python train.py --train_examples=42238 --color_jitter=0.1 --targets=["finding"] --mlp_ratio=4 --width=192 --optimizer="muon" --lr_schedule="cosine" --final_lr_fraction=0.1 --weight_decay=0.03
Rows from block 3 of a small image classifier, named by matrix and row number. Rows with one number belong to one neuron. Each number is 200 + 30 x the weight over its row's rms, rounded and kept within 0 to 999. All counts start at 0.
After each neuron's rows are labels from the 100 images, of 14848, where the neuron reaches its highest value: "responds to" is what is common among them. Only what is clearly more common there than usual is listed. The data: capsule endoscopy frames (Kvasir-Capsule). In brackets: how many of the 100.
# fc1: MLP up (model.blocks.3.mlp.fc1.weight, 768x192), inputs 64-127
# fc2: MLP down (model.blocks.3.mlp.fc2.weight, 192x768, transposed), outputs 64-127

fc1.767,227,204,224,208,217,216,193,225,231,231,167,164,203,183,165,235,193,194,163,251,228,209,170,183,200,207,188,256,226,177,182,142,221,190,204,156,223,264,268,174,226,211,208,167,190,210,233,209,214,205,174,138,188,158,204,202,177,163,204,193,161,248,165,152
fc2.767,178,163,243,225,183,183,209,195,194,261,180,192,207,184,211,226,138,220,218,183,226,202,166,170,226,243,191,192,210,240,217,184,150,189,205,165,233,144,194,188,182,188,277,158,165,161,219,196,206,182,235,144,260,197,206,162,141,163,178,148,184,172,206,219
responds to: finding: reduced mucosal view (32)

fc1.489,233,241,232,221,112,189,216,138,232,211,206,192,201,195,163,174,228,223,200,197,209,161,197,216,257,216,217,199,167,217,219,242,165,167,264,231,204,223,242,237,217,211,159,206,240,198,231,254,189,208,160,210,207,140,224,190,222,173,174,233,202,221,217,219
fc2.489,220,156,204,233,218,187,165,188,186,177,214,216,194,148,185,227,222,168,176,167,179,213,169,195,169,191,208,211,200,236,215,203,213,166,158,174,176,150,180,190,176,220,193,216,179,230,161,161,221,248,165,191,222,202,221,203,166,172,174,163,151,211,211,215
responds to: finding: reduced mucosal view (42)

fc1.495,167,233,192,148,185,151,175,224,207,207,195,214,256,181,198,208,189,220,229,184,177,216,211,222,199,259,161,191,211,216,222,140,260,209,194,128,235,183,220,176,196,211,197,199,199,210,180,114,229,206,177,232,239,216,229,206,150,147,210,206,145,214,225,160
fc2.495,217,159,189,270,231,258,228,198,166,168,196,189,155,172,214,206,213,183,205,233,196,225,201,234,183,211,219,156,248,216,205,161,185,199,178,154,134,175,156,170,176,226,208,274,187,194,197,220,212,239,223,179,207,213,188,138,193,172,179,219,212,162,143,238
responds to: finding: ileocecal valve (30)

fc1.503,186,188,181,202,208,202,221,169,184,204,233,187,170,178,189,162,267,236,194,204,233,177,204,229,278,195,246,219,176,214,230,147,185,195,198,209,191,101,202,200,234,273,197,120,186,210,189,227,146,257,173,208,247,223,241,200,175,196,226,214,222,271,214,174
fc2.503,159,274,205,167,236,179,209,198,232,168,197,198,231,294,222,246,212,201,165,170,172,147,217,199,203,210,186,191,188,223,171,190,200,179,253,228,202,193,235,209,174,203,194,198,212,207,241,188,216,215,179,204,194,154,208,217,192,234,207,154,169,244,215,186
responds to: finding: reduced mucosal view (29)

fc1.173,257,228,175,191,175,216,209,201,177,247,220,176,156,275,235,191,206,186,166,182,179,204,216,189,212,234,213,214,179,235,205,224,223,196,170,202,219,197,205,171,221,236,174,211,177,204,202,255,150,207,188,202,250,193,191,240,227,234,188,232,147,221,125,194
fc2.173,162,151,174,222,189,208,225,198,217,229,184,179,216,182,221,191,196,150,171,244,234,167,196,206,161,146,186,222,172,194,216,201,225,181,184,196,189,157,187,214,189,232,279,192,225,220,221,147,221,196,189,267,255,218,213,160,164,206,244,222,257,176,308,174
responds to: finding: pylorus (42)

fc1.422,164,186,153,206,198,221,212,208,198,246,175,212,136,200,210,234,197,197,174,241,221,215,223,180,235,161,156,167,161,198,199,209,183,159,176,204,157,234,236,223,229,226,232,184,203,187,186,207,251,179,157,192,200,154,150,241,212,234,223,199,162,257,189,182
fc2.422,199,231,183,208,154,172,206,277,216,222,153,291,214,201,226,262,154,241,246,221,214,193,239,247,162,202,235,213,209,240,169,193,143,165,180,234,157,214,176,232,148,199,214,131,187,201,189,187,181,161,248,280,152,173,201,165,179,171,179,151,166,189,200,220
responds to: finding: reduced mucosal view (63)

fc1.701,251,209,213,196,131,193,264,255,192,168,215,173,202,142,249,227,210,184,217,225,184,158,171,173,216,250,166,219,178,241,245,180,233,151,227,182,239,181,204,203,209,206,162,148,181,197,173,204,187,218,193,251,177,126,153,275,154,180,231,230,151,188,163,190
fc2.701,162,210,203,187,250,234,168,128,177,216,202,204,218,206,165,209,212,177,200,198,190,217,226,164,165,223,162,180,238,198,207,221,224,183,200,224,210,199,198,196,158,177,194,228,231,202,218,276,194,166,199,220,226,210,189,202,198,210,157,197,240,145,286,143
responds to: finding: ileocecal valve (34)

fc1.215,199,207,157,206,196,205,152,212,233,202,239,302,166,120,202,199,216,219,205,232,239,162,187,238,202,237,179,196,183,200,155,162,195,189,226,225,155,100,163,207,201,172,235,255,156,200,217,194,219,177,231,206,232,224,178,202,168,189,161,185,210,236,203,182
fc2.215,202,183,182,212,220,208,212,215,178,218,208,293,190,174,242,245,159,161,190,216,228,207,211,187,209,216,200,189,206,205,186,181,194,173,201,179,200,200,225,198,259,228,230,228,188,163,261,167,186,214,214,126,181,187,188,250,189,184,207,214,217,253,190,224
responds to: finding: reduced mucosal view (42)

fc1.677,226,206,196,214,162,229,236,242,188,202,175,136,151,203,199,209,203,198,178,160,208,170,209,255,163,179,137,203,203,137,194,207,156,210,240,207,167,212,197,184,183,260,256,209,172,178,174,206,167,218,209,202,222,186,286,184,195,201,169,263,218,175,180,201
fc2.677,218,193,245,210,140,190,214,177,210,203,217,214,244,222,168,100,204,221,203,194,163,153,215,217,208,227,261,185,183,193,167,176,212,208,198,237,189,189,218,158,194,194,231,204,235,144,217,226,230,169,176,223,244,163,205,206,194,191,228,209,223,191,201,255
responds to: finding: angiectasia (34)

fc1.382,213,202,239,202,258,207,182,221,165,150,165,250,208,173,178,216,212,240,133,210,234,216,216,210,223,220,162,168,205,188,186,267,215,216,221,243,222,175,204,208,205,188,163,197,189,271,180,198,221,147,172,190,216,217,133,182,190,187,193,208,167,194,175,239
fc2.382,192,156,212,197,200,163,176,172,212,189,205,172,160,212,242,216,211,220,229,152,237,228,145,202,190,230,232,194,201,229,204,175,123,202,215,219,237,236,204,204,222,165,199,179,222,184,134,145,234,251,228,230,190,268,251,228,253,188,211,223,199,216,195,203
responds to: finding: ileocecal valve (25)

fc1.238,196,225,205,177,174,166,186,229,162,202,229,208,151,237,168,221,200,184,221,215,207,154,200,190,255,147,170,211,154,184,236,200,147,213,215,222,242,166,235,170,164,149,194,221,246,192,166,251,147,193,225,160,137,210,224,151,162,193,192,220,206,174,171,208
fc2.238,183,205,202,192,208,233,199,227,241,235,170,198,213,157,224,184,214,186,187,138,196,193,213,216,194,233,199,228,171,182,197,191,173,169,202,234,124,264,198,276,218,157,230,200,232,215,196,211,259,191,211,176,244,162,258,157,213,197,189,173,209,240,242,222
responds to: finding: pylorus (26)

fc1.439,203,235,201,232,175,226,226,199,223,191,212,247,187,240,191,224,181,208,174,208,175,185,224,190,199,225,168,212,188,184,173,220,186,165,258,241,180,213,201,149,196,166,211,184,219,186,192,207,198,215,215,220,234,192,174,164,218,222,231,179,209,209,178,195
fc2.439,168,200,237,167,195,240,201,212,155,230,178,165,196,225,216,205,187,140,192,179,189,214,231,244,167,252,196,216,216,114,192,180,145,190,200,220,189,202,199,158,206,254,148,171,258,199,171,187,198,255,231,174,210,163,213,168,175,204,262,175,317,209,170,186
responds to: finding: angiectasia (93)

fc1.491,222,234,179,164,220,194,220,153,214,198,191,197,135,198,186,176,196,173,177,195,214,217,222,199,239,162,196,195,150,188,184,145,202,209,242,206,224,211,177,200,229,210,183,158,197,131,214,182,202,222,181,195,248,192,222,186,177,189,157,185,248,225,139,201
fc2.491,196,203,269,185,201,211,203,263,194,171,155,201,170,185,219,267,173,225,240,220,154,204,225,194,191,191,205,152,149,177,241,168,215,192,189,135,159,162,233,217,195,226,174,220,204,126,237,166,227,240,180,174,227,159,229,165,207,189,194,140,190,247,251,169
responds to: finding: pylorus (46)

fc1.571,234,255,167,130,202,245,189,175,183,166,126,206,227,225,196,223,208,211,193,213,212,139,185,140,190,217,190,185,218,191,206,194,207,189,220,219,193,163,222,185,264,148,200,168,251,179,156,214,210,203,210,200,200,210,209,193,194,187,192,248,212,206,203,224
fc2.571,167,159,220,217,216,189,179,163,205,185,206,153,159,215,222,154,255,162,181,248,218,203,158,187,198,242,238,224,220,188,190,162,205,190,160,115,250,191,234,208,187,169,195,170,235,248,181,188,167,234,229,218,160,171,162,185,204,205,244,179,184,191,179,202
responds to: finding: angiectasia (33)

fc1.329,194,189,177,210,239,210,183,206,197,201,205,207,221,152,228,217,192,158,201,228,175,173,131,271,145,149,247,187,184,167,175,165,194,211,245,208,214,185,198,188,180,241,233,170,199,185,178,185,218,178,237,204,192,197,216,230,187,161,189,201,197,233,232,184
fc2.329,184,199,209,183,194,201,227,185,235,238,199,243,231,234,202,191,187,215,191,171,205,171,190,145,220,189,167,153,234,230,220,202,209,220,193,205,188,172,185,192,182,190,192,219,223,189,226,161,213,190,193,213,184,249,247,229,155,187,142,199,188,235,158,204
responds to: finding: angiectasia (48)

fc1.634,210,221,236,199,200,215,168,206,193,175,257,192,178,236,250,237,187,136,181,211,203,218,186,237,199,161,183,279,209,176,154,152,166,185,189,215,219,163,241,177,189,177,232,189,192,261,227,268,221,237,207,177,162,239,202,223,214,185,206,224,189,213,214,176
fc2.634,217,182,161,254,159,165,232,201,234,178,179,139,162,221,187,181,187,179,155,142,172,218,243,182,220,224,213,134,212,244,206,222,217,214,239,233,175,189,147,229,147,165,236,173,219,174,210,204,214,188,206,187,251,185,167,225,233,230,193,157,169,157,199,211
responds to: finding: angiectasia (67)

fc1.561,156,171,185,194,150,170,155,215,222,197,227,239,253,208,149,238,172,188,205,183,180,196,159,203,235,151,233,198,144,217,228,232,207,223,185,186,249,166,187,213,204,192,157,192,216,179,173,154,213,192,207,208,223,193,208,179,180,207,204,227,188,230,169,145
fc2.561,245,225,203,148,198,161,227,196,194,234,227,174,183,217,216,240,211,218,209,210,241,197,218,189,217,214,159,225,212,216,167,206,162,211,153,217,244,199,178,215,218,206,162,189,172,204,249,138,230,184,173,220,203,256,184,216,177,185,191,201,235,217,170,188
responds to: finding: pylorus (25)

fc1.262,205,194,244,232,186,243,212,178,193,175,133,193,185,218,189,230,172,180,181,168,199,252,226,167,219,207,198,214,211,163,207,205,190,145,158,240,198,206,122,264,163,123,219,198,205,180,213,204,207,221,161,176,226,222,222,233,189,199,201,200,198,187,202,220
fc2.262,189,222,200,215,170,208,205,236,229,199,216,209,228,228,222,203,199,174,233,207,195,182,191,233,131,157,172,158,183,215,189,189,216,227,232,126,195,204,226,156,240,197,233,197,230,222,157,172,218,185,224,198,181,188,186,196,194,208,198,197,172,207,239,204
responds to: finding: ileocecal valve (32); finding: reduced mucosal view (26)

fc1.278,151,156,227,141,207,143,205,182,207,186,165,174,230,240,191,204,206,168,193,209,238,205,187,220,259,196,165,211,128,206,183,242,183,251,188,209,161,176,200,202,217,155,235,181,174,203,226,254,244,195,243,206,131,177,216,197,239,171,199,229,144,196,188,168
fc2.278,256,188,181,223,214,234,176,181,199,90,202,248,118,169,237,192,187,219,205,194,232,180,252,163,211,201,235,182,160,215,182,185,199,172,179,192,171,196,187,235,160,148,156,228,171,221,203,184,199,231,224,234,238,223,212,235,193,200,133,213,196,217,231,230
responds to: finding: ileocecal valve (29)

fc1.105,140,198,223,174,178,185,165,150,176,251,242,240,215,220,242,162,235,205,226,193,201,280,213,180,189,241,177,143,202,210,165,250,256,153,209,235,200,150,211,206,199,175,162,224,192,171,236,137,199,173,142,212,250,134,171,176,172,235,183,218,153,232,164,204
fc2.105,264,181,177,204,235,211,195,266,214,187,185,204,225,189,195,175,152,214,184,244,175,123,176,250,224,227,225,237,197,181,228,188,200,172,198,206,165,166,192,165,233,236,181,200,208,246,201,205,139,213,182,224,153,173,238,170,230,164,201,220,205,207,224,202
responds to: finding: reduced mucosal view (26)

fc1.255,180,198,223,177,240,264,247,206,177,211,234,233,180,208,227,195,215,170,213,200,184,199,281,142,202,200,272,192,193,155,191,182,169,189,235,279,133,216,190,215,207,192,230,198,224,245,242,189,168,229,230,214,193,172,205,180,184,240,150,230,247,273,220,202
fc2.255,217,144,237,206,179,188,193,196,170,182,280,180,130,292,212,223,199,189,225,212,204,194,210,212,226,170,215,233,153,224,237,192,256,186,201,207,213,209,195,134,187,236,205,181,173,175,122,212,226,215,214,218,202,166,223,174,204,162,235,245,215,240,185,210
responds to: finding: reduced mucosal view (34)

fc1.513,195,293,195,203,218,207,215,211,241,212,239,127,152,223,198,235,179,204,244,240,206,208,167,245,208,208,229,169,192,198,153,244,230,207,194,247,223,124,212,203,199,189,153,154,156,173,199,159,181,241,167,204,174,206,212,178,183,238,193,256,215,221,175,151
fc2.513,175,237,227,208,201,223,236,209,164,171,181,171,230,208,169,249,167,142,204,198,182,176,225,186,171,186,227,260,263,224,265,269,210,117,218,232,194,184,186,232,150,192,207,195,186,189,232,178,248,196,213,186,150,177,236,188,142,282,206,172,184,215,161,185
responds to: finding: reduced mucosal view (31); finding: ileocecal valve (26)

fc1.640,154,216,224,116,227,200,211,196,214,208,202,253,214,248,129,173,197,235,142,135,213,163,165,158,206,253,217,155,220,226,151,218,229,221,167,237,196,173,218,203,109,194,194,145,201,182,188,244,164,208,206,196,194,138,162,236,264,209,166,203,228,247,147,174
fc2.640,243,217,130,226,204,130,217,255,210,205,208,174,168,267,150,187,208,233,180,205,179,172,133,191,138,227,192,266,173,195,228,235,236,196,185,225,182,213,202,201,233,212,192,204,189,246,202,245,210,205,215,176,208,199,230,169,120,193,201,153,192,193,223,224
responds to: finding: reduced mucosal view (39)

fc1.611,224,184,185,174,163,224,196,164,237,201,206,212,189,184,161,201,141,150,270,151,207,198,217,161,218,200,250,207,165,192,209,228,227,225,226,161,224,222,208,221,165,225,193,215,188,225,172,250,207,187,176,191,230,197,188,183,208,183,169,199,223,211,196,198
fc2.611,198,195,228,160,150,163,216,182,253,180,146,201,137,165,220,218,195,165,229,189,204,173,176,195,175,157,207,195,194,202,178,208,214,186,232,188,220,171,187,183,242,241,166,222,197,198,239,193,180,199,187,179,175,198,186,220,189,222,224,214,154,189,269,227
responds to: finding: pylorus (39)

fc1.316,183,241,190,210,166,199,188,174,215,212,201,172,195,234,202,220,224,186,203,213,171,218,194,219,212,177,176,218,231,190,208,194,174,190,268,244,186,184,215,172,190,184,221,173,246,175,213,160,219,242,202,210,211,199,173,177,194,171,189,219,236,211,181,209
fc2.316,147,215,200,178,167,227,272,217,119,220,176,211,168,214,206,192,199,155,170,172,205,205,186,226,217,207,198,199,252,118,212,163,173,209,224,216,147,170,205,185,182,215,153,181,199,242,229,202,195,268,235,225,193,159,207,195,179,174,221,181,289,197,192,168
responds to: finding: angiectasia (87)

fc1.330,195,115,215,201,187,219,246,235,198,215,224,174,134,208,216,192,203,188,174,170,220,230,172,157,175,194,173,125,210,183,231,152,212,171,179,204,104,245,190,160,232,168,175,244,242,232,220,166,204,224,212,255,239,234,193,248,206,229,209,234,155,200,183,170
fc2.330,225,222,218,195,201,156,179,177,178,185,227,212,282,205,206,184,156,227,173,195,153,189,167,204,192,262,235,167,180,232,212,254,212,199,187,218,224,195,233,217,249,269,242,188,162,156,240,221,199,238,176,188,213,154,201,194,216,146,225,154,160,219,185,250
responds to: finding: ileocecal valve (56)

fc1.30,196,205,224,148,165,189,223,171,209,221,160,180,218,206,207,224,179,221,174,173,266,199,201,202,206,192,202,212,222,247,196,170,192,241,183,164,133,181,201,175,223,201,177,190,186,225,181,157,205,192,212,224,208,119,200,188,192,178,174,154,161,164,182,193
fc2.30,198,215,133,211,190,216,184,203,214,257,188,189,199,171,208,293,260,198,188,211,221,201,186,221,191,219,180,153,214,203,231,176,216,204,211,168,238,146,185,207,209,231,244,205,164,163,177,210,176,260,206,218,219,204,195,185,208,170,166,191,269,163,206,242
responds to: finding: reduced mucosal view (42)

fc1.541,171,182,228,224,247,220,197,207,239,257,209,184,182,187,201,218,170,169,177,218,190,188,207,132,214,217,241,202,178,161,158,173,181,182,208,225,218,144,211,265,161,195,191,227,221,220,179,216,156,133,198,165,210,278,215,211,235,158,174,144,257,210,172,189
fc2.541,213,153,221,193,181,268,188,218,172,202,161,225,181,212,225,232,234,243,224,182,182,185,181,229,172,213,208,132,195,206,181,161,196,227,209,234,162,257,212,184,201,298,172,229,220,207,242,196,206,206,236,183,180,182,174,169,205,250,151,234,246,203,178,257
responds to: finding: reduced mucosal view (27)

fc1.129,139,188,185,231,195,232,252,235,184,142,237,236,168,143,190,192,223,166,203,181,226,195,216,206,178,195,192,157,204,172,203,223,198,205,226,201,197,191,177,202,222,180,232,183,169,213,155,220,201,197,179,185,163,216,186,223,185,205,182,187,214,183,143,183
fc2.129,167,221,238,227,234,204,203,160,221,192,233,239,188,169,221,222,199,147,151,229,220,185,215,215,208,235,201,274,199,205,246,187,216,174,203,224,261,174,272,197,238,190,171,220,203,190,249,149,195,216,244,220,223,206,191,199,211,190,204,191,232,188,208,229
responds to: finding: reduced mucosal view (31)

fc1.442,202,211,173,229,186,190,198,191,179,152,206,152,224,174,201,226,178,152,214,178,193,242,152,184,151,177,226,186,198,190,261,167,197,170,206,201,167,203,180,178,218,197,188,271,228,213,198,213,263,214,270,227,195,227,219,173,234,183,143,228,190,209,242,186
fc2.442,214,180,203,201,243,206,206,221,217,270,175,208,193,209,270,150,243,256,231,275,166,196,200,220,276,234,217,193,222,187,169,191,217,213,193,194,187,235,175,247,184,208,213,165,159,193,218,213,166,158,181,238,160,203,174,179,232,144,175,178,164,174,173,192
responds to: finding: ileocecal valve (25)

fc1.170,182,149,221,137,217,163,212,212,221,204,242,195,178,202,209,254,202,199,141,208,215,200,196,176,144,200,185,150,191,240,224,172,219,170,192,173,181,216,188,217,183,210,144,208,208,230,194,195,181,147,236,172,246,240,215,194,215,238,180,249,177,262,203,190
fc2.170,174,185,194,171,174,176,197,182,154,176,151,158,234,265,216,220,174,212,213,186,209,227,212,181,169,108,210,172,149,189,239,159,222,198,204,190,229,211,154,312,245,269,245,149,206,215,189,219,256,191,258,177,233,222,227,199,209,192,181,220,162,201,185,206
responds to: finding: reduced mucosal view (38)

fc1.88,173,184,170,194,176,178,194,225,176,219,220,221,214,190,204,205,172,227,190,213,214,237,179,190,201,166,192,221,199,243,192,183,199,253,220,193,246,259,214,208,239,169,179,226,183,135,231,109,180,228,201,182,166,249,156,207,190,253,236,202,219,219,237,164
fc2.88,195,170,188,188,196,215,172,190,253,160,176,235,249,152,239,257,185,204,247,165,184,231,197,158,225,184,225,194,230,199,244,204,185,169,228,166,268,201,209,200,157,247,152,189,221,202,220,222,202,185,165,155,220,230,219,177,230,220,180,207,228,271,223,192
responds to: finding: ileocecal valve (26)

fc1.118,118,234,214,184,195,222,190,146,189,243,207,219,208,206,207,184,204,183,213,163,205,228,240,190,224,173,256,230,277,181,177,214,174,183,161,164,191,176,209,152,188,188,201,163,202,192,209,200,261,177,146,232,165,197,206,211,182,183,228,205,141,179,225,191
fc2.118,270,193,185,191,220,168,183,263,218,220,204,186,241,156,150,236,203,217,196,197,155,191,179,176,150,176,197,180,180,190,223,197,218,212,218,175,226,187,215,243,225,194,227,186,216,229,179,235,170,203,225,137,227,148,193,209,175,208,183,254,246,221,211,163
responds to: finding: reduced mucosal view (40)

fc1.79,143,161,223,156,156,188,208,215,220,229,247,213,206,164,210,200,200,232,178,217,199,173,239,220,181,251,177,155,201,217,210,104,185,136,194,208,194,194,235,216,118,238,242,172,185,195,178,214,190,222,185,179,235,161,229,162,215,144,248,158,218,190,176,193
fc2.79,214,158,202,221,176,212,217,164,196,193,173,189,206,202,188,230,205,179,125,182,182,259,205,247,254,176,179,141,215,242,219,216,160,197,143,166,164,192,152,236,230,158,210,211,204,223,187,143,210,214,212,208,219,288,140,221,221,214,178,174,203,163,196,197
responds to: finding: reduced mucosal view (32)

fc1.715,204,222,205,177,184,140,155,163,259,203,170,245,215,204,192,197,240,215,189,185,223,208,234,201,177,229,227,230,195,194,188,245,228,191,227,164,176,197,153,157,203,212,170,175,183,173,283,202,193,199,198,163,188,152,248,150,187,195,168,187,199,146,209,173
fc2.715,211,209,186,192,192,206,179,279,180,215,226,216,167,181,163,219,218,195,226,213,198,175,208,182,183,233,179,194,132,116,215,155,186,198,219,271,178,200,253,205,226,203,186,203,195,206,168,127,198,215,214,202,171,260,203,144,218,219,166,137,200,234,241,181
responds to: finding: reduced mucosal view (33)

fc1.0,154,257,163,191,167,174,232,264,201,195,182,261,184,175,136,181,106,234,239,252,228,190,197,211,215,218,183,165,202,220,224,262,242,212,237,213,222,192,201,183,209,168,244,171,150,187,209,152,247,184,217,215,215,212,218,186,175,197,216,150,176,156,221,185
fc2.0,210,187,191,192,227,207,260,161,160,141,225,201,183,191,197,278,155,175,223,250,229,210,238,194,197,204,271,254,251,199,192,180,180,177,191,194,197,219,209,186,185,233,190,214,237,208,215,212,179,211,168,198,181,219,212,197,200,214,217,158,197,217,192,209
responds to: finding: ileocecal valve (29)

fc1.605,156,302,213,196,147,172,255,233,195,171,159,228,218,213,209,220,161,117,206,187,204,149,207,214,206,230,243,177,227,205,226,177,173,187,158,208,207,249,172,193,221,231,164,226,203,196,219,209,245,239,195,239,150,213,172,175,164,119,231,127,130,218,213,223
fc2.605,183,247,226,205,198,189,189,172,185,115,168,271,154,200,188,195,176,215,224,208,190,174,180,181,205,280,190,189,247,172,179,190,168,177,236,195,193,209,180,159,216,254,173,178,161,195,186,240,239,247,212,333,189,214,226,203,153,179,232,216,157,222,205,164
responds to: finding: ileocecal valve (32)

fc1.511,182,216,168,133,190,178,166,186,187,206,198,211,248,159,207,249,242,239,245,197,206,232,157,236,176,190,188,160,214,233,219,162,202,232,235,223,187,219,148,216,202,204,234,214,210,206,178,166,197,230,181,169,195,231,209,195,229,153,211,170,200,182,158,169
fc2.511,159,273,251,195,250,155,206,179,212,202,144,191,196,240,179,214,149,249,218,215,220,260,163,258,212,195,231,193,152,184,94,182,202,212,195,174,186,223,211,181,230,208,198,190,237,204,175,232,171,222,175,192,174,162,177,210,197,187,201,203,178,181,171,215
responds to: finding: ileocecal valve (52)

fc1.92,171,196,251,140,203,219,167,246,153,224,193,221,224,211,213,179,217,220,179,221,197,155,166,246,194,181,233,284,177,184,186,175,150,193,194,132,206,222,242,190,153,220,207,219,264,169,207,185,177,181,186,178,199,214,234,164,196,188,169,171,212,211,189,208
fc2.92,217,205,190,255,181,193,200,234,204,167,210,277,214,230,211,181,202,178,234,223,202,178,212,168,228,153,169,186,231,149,184,161,189,247,169,219,225,166,218,174,213,255,167,222,161,182,189,184,219,139,195,197,272,221,249,234,197,188,198,190,194,212,203,242
responds to: finding: ileocecal valve (39)

fc1.429,196,160,214,141,134,178,197,159,210,116,187,186,157,237,190,191,207,191,234,172,210,194,196,150,266,208,218,195,182,173,146,182,215,187,178,235,214,210,187,263,186,205,206,213,184,229,156,184,209,243,210,188,263,153,140,157,230,194,216,253,199,252,149,172
fc2.429,228,199,150,137,223,219,194,224,197,170,162,212,201,190,203,236,171,215,183,204,231,179,221,187,206,174,167,223,164,203,258,197,202,187,220,217,175,159,232,205,189,201,193,221,202,232,288,211,187,211,161,200,235,140,232,209,192,201,192,177,147,184,229,221
responds to: finding: pylorus (25)

fc1.535,187,221,217,206,160,209,257,127,155,248,187,195,196,197,201,216,205,211,147,198,210,248,220,194,202,185,247,212,181,209,211,150,236,184,224,169,249,217,222,212,150,232,218,198,212,202,190,179,175,138,220,186,173,181,234,159,224,195,171,182,213,220,210,214
fc2.535,162,271,192,151,209,252,162,191,200,238,199,196,219,203,192,191,199,226,207,246,232,223,191,233,209,231,212,216,202,264,204,193,202,150,202,189,203,157,218,192,176,228,154,226,176,182,157,208,189,221,195,203,218,206,172,133,183,160,190,204,182,234,216,194
responds to: finding: reduced mucosal view (32)

fc1.196,180,224,168,251,244,218,195,195,223,177,217,161,171,218,202,197,219,186,252,195,185,184,186,162,203,159,211,173,207,155,190,218,172,204,193,222,229,206,201,216,196,192,137,211,198,223,269,156,136,237,201,170,200,233,217,222,220,214,180,182,227,216,188,200
fc2.196,155,163,210,220,191,171,225,206,206,159,164,145,221,203,217,207,161,205,192,186,226,252,211,173,184,215,243,201,211,214,194,239,209,211,221,209,155,218,201,209,210,198,268,233,129,142,208,165,217,208,208,204,203,176,197,258,198,250,203,179,152,216,217,285
responds to: finding: ileocecal valve (25)

fc1.549,202,179,193,248,202,188,197,273,200,188,213,192,216,144,165,241,195,149,206,223,232,162,198,202,214,239,203,188,208,228,194,210,181,147,220,214,187,210,191,206,157,193,229,210,159,227,166,202,197,131,183,174,159,184,163,192,186,206,208,157,217,164,216,217
fc2.549,140,171,166,172,254,220,252,159,135,177,196,179,259,182,162,188,191,210,224,196,229,234,229,179,197,227,216,199,198,166,177,207,243,250,158,220,175,263,192,227,229,209,144,222,182,176,241,188,203,281,218,179,175,173,205,229,159,224,187,189,245,185,187,170
responds to: finding: angiectasia (39)

fc1.224,253,196,178,169,191,195,194,270,190,191,218,215,175,153,168,180,240,245,215,189,190,198,203,199,188,151,171,165,188,239,267,235,200,187,258,226,279,214,176,218,239,215,217,168,201,177,160,165,155,179,200,156,196,217,203,131,212,171,182,187,221,176,150,191
fc2.224,195,154,209,160,220,144,165,205,253,195,194,200,222,135,217,201,181,179,193,167,96,179,222,165,196,174,185,194,196,150,174,208,182,235,142,222,167,210,250,153,224,224,147,190,254,193,208,249,204,202,221,212,186,172,221,259,200,183,135,231,151,199,204,285
responds to: finding: pylorus (41)

fc1.225,211,185,237,214,179,195,113,190,265,171,186,200,220,221,215,166,199,196,228,215,221,185,171,192,181,184,176,163,203,182,194,165,213,156,227,201,217,216,218,176,228,252,175,169,202,176,205,216,216,236,244,199,224,215,211,179,198,167,220,175,177,269,147,194
fc2.225,205,194,193,241,170,219,219,150,177,154,188,215,221,156,256,206,205,234,209,218,215,225,229,257,182,150,217,212,193,144,191,170,174,196,191,186,214,225,189,226,214,229,161,216,213,174,208,179,183,220,250,165,206,136,229,217,194,237,195,197,223,237,226,182
responds to: finding: angiectasia (54)

fc1.299,187,232,241,199,229,177,214,223,195,205,244,212,245,219,186,191,211,181,198,196,192,209,181,178,219,201,193,229,183,150,181,165,182,213,160,235,204,256,190,221,157,198,231,245,179,173,121,181,173,198,214,150,206,168,207,164,190,196,207,157,190,192,150,153
fc2.299,265,204,191,208,192,178,212,172,192,216,128,280,204,200,172,197,166,226,220,137,157,191,198,153,232,211,195,208,186,213,237,200,177,270,190,179,186,202,183,189,255,191,181,147,187,245,191,195,217,252,171,217,215,199,168,173,241,201,179,207,188,180,242,237
responds to: finding: reduced mucosal view (27)